A small image classifier, trained from scratch.
Training: normuon at rate 0.0021, held-out accuracy 56%.
Rows from block 9 of a small image classifier, named by matrix and row number. Rows with one number belong to one neuron. Each number is 500 + 25 x the weight over its row's rms, rounded and kept within 0 to 999. All counts start at 0. Numbers have three digits each. After the name is the row's rms in percent of the matrix's.
After each neuron's rows are labels from the 100 images, of 14976, where the neuron reaches its largest size: "peak at" is the part of the image that holds the peak. Only what is clearly more common there than usual is listed. The data: photos of arthropod specimens (BIOSCAN-5M). In brackets: how many of the 100.
# gate: MLP gate (model.blocks.9.mlp.gate.weight, 1024x256), inputs 0-127
# fc1: MLP up (model.blocks.9.mlp.fc1.weight, 1024x256), inputs 0-127
# fc2: MLP down (model.blocks.9.mlp.fc2.weight, 256x1024, transposed), outputs 0-127

gate.751 098:453534483522506510487511525501480484454517487498469484517507515483528529517527509523519491492463559520463518517527529472504493509495481490492499495458495461507486486513539525497513490443505491534486480551492483484484509526504523529479532520513483476515501477551543526525480544514515532485500487474504539507528504541520508510483554496514505492514530507485472519500512483515468535485497
fc1.751 101:487562518530540520522504468538485537477489497465486490551517527509486524481498505531488531530507502505504473466493535482499502493501498520504519535522512491561553509480491478475504507506512530518543503545509504527470500515455452503521494513497497500501494438493501489478498519493484494468495468497536487479507472479482521506483485482531494467477537501485514512528492496514485479531535
fc2.751 095:515464536518499523474502532503519517508486487497498556475454510501441494481487533531499479498528470467472489485507483481488563493487432493480511514491493474529526522480502493513529484500489453453497486465448492515486528482505480506484514507539485475496512510566478485506533535458477533453517545491498516448454462446474470489521506477495445480526507493435486490453510486518512494517486
peak at: centre (35)

gate.752 101:547496472484490531528493514482493499520479467534493519482523515517498509526493495499513459505479441515495522504493477511515540497531481510514476512490499447474497510509491516502516493526519479538522490565462510511509531520503484547494524517496497516535555473515487445499446506460508499479486468508509530474446528497488460467499466458463500510501457430505469516454498488488457487489501
fc1.752 100:499534479502528456473549478515498491523528472453535499527500464553489466534542505493483515510485487506486481514475520518456467449501496508472520489445490490475490489544513557471523481482524484508519480488501474490505466518489513505476536479456493512466511473523500510525529515484490495483472496525521454539493482477503505478518481513485519529460488477548471495550491493465503550509529
fc2.752 094:480496488544470490482528493478488495488477494483469482469529523509488517487482501482514525541468492532497511452478550494524505481474512497523521529493542437523477465476508514513481461536522534508519489497490516494436544467527481542494484517517484466549494507487498520500465477534519476551512504473474448472504526519489507515484493523539466528476465477521483427506504484541488456456531
peak at: middle left (26)

gate.455 090:569511486509553482492516489535485498508515472464469528477487495496507468529509488501545460497507506501483512475525513499504500511478503520526488492460472537466519537541458474498521488512544514481554471470471522522503515473516497505515453496466457480487484543513479510484530518479466517528522469447474513533532529512493527476533541497484483518507529490522466472489528475475474513511500
fc1.455 099:542458478484478546490526518546468469489536566509526521500478512511532503501512515529524516480484482475483516519484500568534504508486512493503532503492513489494483458492520483519464571475490502491532465561509487502517482520515536490490473510524502498496507481516502492510484502572590507479504464511485488523459501521511528501527512521496488507538491532444492489519485506484501528522512
fc2.455 098:477489505466487509538524486485506521473526504493490482483520480489505497515495460476486495501476504489530505480501537489461524475442471481524509526455520449495515503529488470479481538533506490495545485555508490507493498512498515459489489533486488478510468463483537493509493516519546489479529490502480537454484498465509514499559499452545472477512487470484515500508558547524488492417505
peak at: middle left (33)

gate.681 096:510513514490499513503477469499509549482563469535499535517536503482481502493505509478483515485533445492483516527520488521518449520488545495452461472519535479556485534484463518513518497521483539524488525526529448526511473515491499487466503504506526498500486510477508508486497490466479486467496537507503500489462493490526476454458461483522507477490507491524476512543476486460487450509511
fc1.681 099:527472465494517524484536525493489511462487480522473543541515537457491492528551510493469535464450513522521477497536522480497521478503545518495513490527546481528544503509512521504482495477491499502524487509507501523488527523490552491554483529503452522499557514541531514546496561490481483489545508525493518486486523502451543523485483500524517553524497459491481485500443482506469486502473
fc2.681 108:502478567522529468533522538545511471523541496523484462506520509512487536503495555524457498525523518503540520532483493475491505517450474496496540473493509488491518501483469481509504518527494499471501473522505523472482455459522497522515524514483518435507466475503515527550525495516485528506489513516490517491524540507521529536500521481511510524499460453541490492516513548501500492510473
peak at: middle left (26)

gate.139 095:492511513504523505513518489528510495519475523480526503475502509486507492523529495483494494466496474477503456502458460458526513478514480538480523485497499506474487500530514439510545465525519484478501545465450500503512472484457526486496503509471484484514502515503513463497461486482525510479484519540466502520454481500547496518518518510487510525521471556482488490496477529473509469561494
fc1.139 099:505475528512486533421496521458478460475478521537495513529501515484501493472487504502536494480473453516538513469523471462531502477509538495533525522532519520556479521517503503525564496469507525481507496538525471502507512512485463484473515528532561546530522472525508493480506509524469503496508497495511494508486481530496503507524476539524498551477541467474556528503531506505493499512488
fc2.139 092:528512515499490489511497523501481495474503471474436521480513500520479511477480511496507488477525505480517488513526537506472502476506511504490490517505524484526503465515515486474525454491494463496469491489486501529493454484524508445488489533527494509494508475528491480506516557498449504485507469474487536498482547476496491505499459490498537506504492577505498496528469447520508523517472
peak at: centre (32); bottom centre (26)

gate.233 093:479482460468438499499471507527495454516464508564529488475531521467506465538506535501480495513519505492507502479547480471459523513480483540521509457532513500490449472519471537520489543496460503487478514448584531501524513494475483544490471491481507523462492483507502500457501506477500452506529505514486496528501515503532532465508502513518526442510535506492476517469505503531549506479503
fc1.233 098:475509484512546531502537489488538501462466509504508532455538448496530503514491500559503563490491526469503505510546492495474454492464542513456501527475495479517528495484526473527533482494472448492508504519514473496446484484500479488504541463466491520527483504519513488459539476473495531497506505530453493490479451496493534518510546499545485518515441508489480537508498463508467479440506
fc2.233 109:519498531466477532503528491504506538529518508492452457482499493510469533545506468538521475488522504511520484519463530462541487497481487496501515467486480495492516493481529529488498507478487480507488465449525499466540500461515523495502485502483465484529555488508503507504492495523542515469530540507539515517509490562486487542530544515540505474531554534499463496489447511548536509480493
peak at: middle left (28)

gate.630 105:537510514496509504491463547501488481499522447521448507510497525514506497475500513535505532483498473503522540489529477446489492507487460521486536469492500463500522477535524515520493473474506469524473494435509505475531492488526527495447512462530510540541497508494514492544466507495498474522470487540497451485480555490523506484509527494480511505472519540542492518509538473504513482527531
fc1.630 099:443486464520493440506493516498523482486483491553488469515511502515499488505531512517492487510498496487543461476486492486487548475502521533498504492506530456473497538464533507541492477464547491511510494503507539465498477503484503493461524544462484467496533504471523469482503538486516506495475506503560461518483478493491472509515485519522487523490496512478510514526553557499462564489478
fc2.630 101:490499511491556500513451503532517479527496473444496480484460480495477482508518520492506491504464511488465484530510508500528540533485517468478527494516507551496541496466469468487454469523534508479493459544477513480507456494459547514469495481515476469511458478496475483490474484462485439476505519547508475487490566465490442498524526510525502529501503508465527488547451476520510512486451
peak at: middle left (32); top centre (26)

gate.594 104:484478501526473461525544503540488489518480528492470512522521465495506509441529481473475523518508440482475469486494529490526497490522488458518498474561478499513532476507495496524512487486503500489511520502542521482505474543510527462528545532534511516517512476487498511485514532457481526536512492527488457507487427462524451491491482504490499487500455477514471441488482489508515504526437
fc1.594 095:530522509489483480537530479540468488428512550503533480474500524514506480541507516514512532493528537460509527504462489520520513494528503497458470520489484468513490489523454483523437459472510510496523485514468473482490530461498510483482498444477514505474534473497487475556486485474470516473540571492528467522481528532488490484481508505505490515500500455477512500525521545521494506467490
fc2.594 092:527507481484475502555482483504470497495494520527505483484528461505443479476542487510481521520556472481486497496489458493481463511535469511499487514513506505493512550489464490491501485514505475486502509498463447527519499502487506485489457503479528508527479496489455479515471552532517474526500492534539536478515504481476482504500508514474516482483495505495500524526481473454490474553513
peak at: centre (54)

gate.190 104:484518524526509476472474531503528501492470496514536518487495490484465537510536536561478517508591561481479478458488529528520497520499506505487522472494465475495475425497460498524527487513501492495505517499486518467486512491504485503521480519538472539523516525532484532497502546474514501505520495503481518444519561501508470517512539482476507530458481481512497532469468502498542521473506
fc1.190 103:522487508464542530479497466449494513502545462539524547551483494473492509484542456501509532536519489516523477478505534512503486545520473481497466506491493482500521515467489522501505512492563466464539513518492477494556481482504509524507482494475508580464526531500508494509496504525517521488509538497506492521498462502521487442468542508475531453473495497467508552479493480545502497467479
fc2.190 095:482490507525486498531492467525464477479508521536488498495518504473503514545535494500436505498528554533482537531480477505521525493525489484524510457460518483470556515500515461485490507468512498538479483524556495488472572508517481456529513511500505463494500502493437544560486490504527502514507456450477500492503499523527528493495498510494488506516447507516479453522520522486491464537450
peak at: centre (72)

gate.670 095:482503478508472476496479495502483506456483478497488504499478543521497509498537525479505506510469508460515464489516485500522530523531530502540493491529524526498524486508505510485468497524472535492499469488464453543483510494514462465508485560525489452549464471501497493506499490473467525495457480495499540532483503457492493434497494515472519465585467460510485487524497460472453497468515
fc1.670 094:468475548463510485519477528507495470540501518495450523464513547510499473505496517481498504504529543508492451496493515519553461465459538530457555531508516499515514499549494471473498505548519513515467471498485483467476523511472501513530489498469521471542537500507520496459515515532457498492498520498416504495526530499479487521474551556499470507536495458493540488505493488498465493476507
fc2.670 107:472499478484511520501500508532538535504516519500530525532512483522434498497478548466486508453537514470478489479512492512457509449518492472491494459557526504520516488488525547487522489520532527488478498471469491533510474470493474483518517529500511425535507513464475508497504497478501505488525506522474536470533477504498524501446513518513523474507487517521496515475495461469516502563526
peak at: centre (66)

gate.602 100:517484500534539547511528508535502532488520462526507515549520489470466503503503528492510513505504532538546474495507496497474497510504532502516497520514528523525512504481517497535502475465477465496502542486514514487476515492530474476541561472515474481511507489473523549503500520520512524500513515460470499503538517533444458507438460543503514463509494517534488510480462493508496491513481
fc1.602 099:519498472448469514467521494451545480545462519488517507534517499489497508518534500499473555514499540469529488472465487472520469476460469493526483518500469523518497498524478478455499544475502518517481492495508494502549517499486506504497520471488505480457491473523486523483491526477531518505511511471475496500536485467475553484489531507470481524503545457535524459501485523520538475522508
fc2.602 099:462489528469521486499488520445471509494536464491499502465450512528510511512527481495487493453521527486505472502474525497506463494509486476461509509483488520499507490514521537527498455527497464472482486527528536493469476512489544495508506474503549520538501529515471476501519451489447522481483527499508514506534516499488533487496490500514509500463510520498473538491468479505575510455522
peak at: centre (55)

gate.761 099:529504519506499530467488481484513480503501547507518516506474483484474500499466490533509469461467505514454473501554481450510514502496458503507453487499533501518496495494525532526533515463519499496489518516562539435512482502513463511489477499518450434479460521505538515483509503496484479501508508506511487515525519506548513502507491521491452489499506504467510444507451478461514530505472
fc1.761 098:513514487501463475485512517503532491495498496527502495493544532514518515514532491497539496515517475481535503491518531483490467514499510473451504515510553496506510493529521471473488512493510492508511496481540482476496541504540492488497535488487491507497514432525522509505461493466472490477511452505456497540505537492483492488476523541491537496553490417509485498483484470505544527506536
fc2.761 100:495489524514524514470449518454467553470479487462541482488508532504552472493490509452509503500502553508491473503477489505496493521496518489491464523505477500483502544479499475526509502496500514530455526524467515447489481513507505460497537518541513533529526499435504468529487477507525501465511480523556495455515483508517458453509515483523491502519468458505511485489555492481519533505470
peak at: centre (60)

gate.17 092:554526507514485527494493487498500517492504511511463510511495506474509483487444498527495534513513498460526530488513493511540477484536504492528480534463523482521503488484463509476501518512505488526511461491507513560499494493500547452476457512535474492520481497544519494455524498488540504526503461485497487486456489465465496531498487497461497541563483465489533515488521493490538489490473
fc1.17 100:504529468478503482430476521515531499498516545486476493517566484527513524469476533546527536467555468480495523501478496501501492486529491538497517499498548491482514512454442488520522483490531504447502482489434491488502458498499435512454494523515500525549515533512503498492507529541529487499501523532489501489467503494540474540501477515517522495500463466508530524515449489515516464494468
fc2.17 091:494473469492535496470497497459490470502545492490492500465453469522528483517494509535503498436488498511461491509488500468499513517515483490470513541490508485521471470446496483525505549509465452461531505477485477510504470489490550518471464498534482537526514502521487480511479538514509521453525502493457505521464509510485498464462460513508528489512535481476512522477478487468529505509487
peak at: top centre (35)

gate.523 097:575484476537507488503496468508513514549527452489530508492503513550550513506503441444467481514522489499516487501507543500512533511552495519493451505545516505525490514515506448500475541487520456500544515520510482484492505515460501473500526506510515502505507487506535506512466500492456540531508564549509487507514521491558504559512461494448491491564509490494475513474494497472494501503463
fc1.523 100:469478533512466531514528478552501519527484524503527505482447485550463489498489545501523516499492512526483534499525504504498485518551537497541527502483530534520450561510501537472543440515496502479476532529552499500520461491512531534487477503486504521466498533471479510496482480485535490491536519528473459444499501492528486506484490468510444526501485463486511499480499514517495522523532
fc2.523 102:520441485560503499520514431496528485514512514511502514523506513452540461539514512473482471524485476518466508503457465508507512538503508524485501512495533538500481483469518513538505487492482495507518502501475522481507489541477486533484478511477492529506504474497524496468528487486493537497532547542492503490471526520480505479481493488442521499474497500501464521504509569511467502520521
peak at: top centre (28)

gate.70 100:513495478479496485461557485504543508492500479508500477434516495466480495494458530470565513498465481507513500476512462467485476486489490484494505504456534491487508485447549521490482476535467511459497521507454496499547509501515500499536492489528502513498515487528476489503501538508556476477544514483500501502531485519539506482523511534487486503545487465529501493503482500534481489549537
fc1.70 098:503497497495494459499482500413485496500463477504457513441459462481498492519485485507515507532490478500530483479490479495478555487471512518495534492515499516486501502463533450518487486532472500496481515504480511524514465475515522514459484522504466520493491488461550515494527497525465518475453551505513474502466492502529510482502497496522453490550532489468483506503499495544489482547485
fc2.70 098:541493492512483547457450484480493483513467505519484556514513555479523511525496477514520493505500466502550495531489537508496509479529498485485494491504476479523533512510485465474463502525532484550478479461487506502478467542465494467506500480534487520527490489523479478512456513503504470496488483453449432494510558507513487491463540496521490458482486513439490504526513507513503507537491
peak at: middle left (25)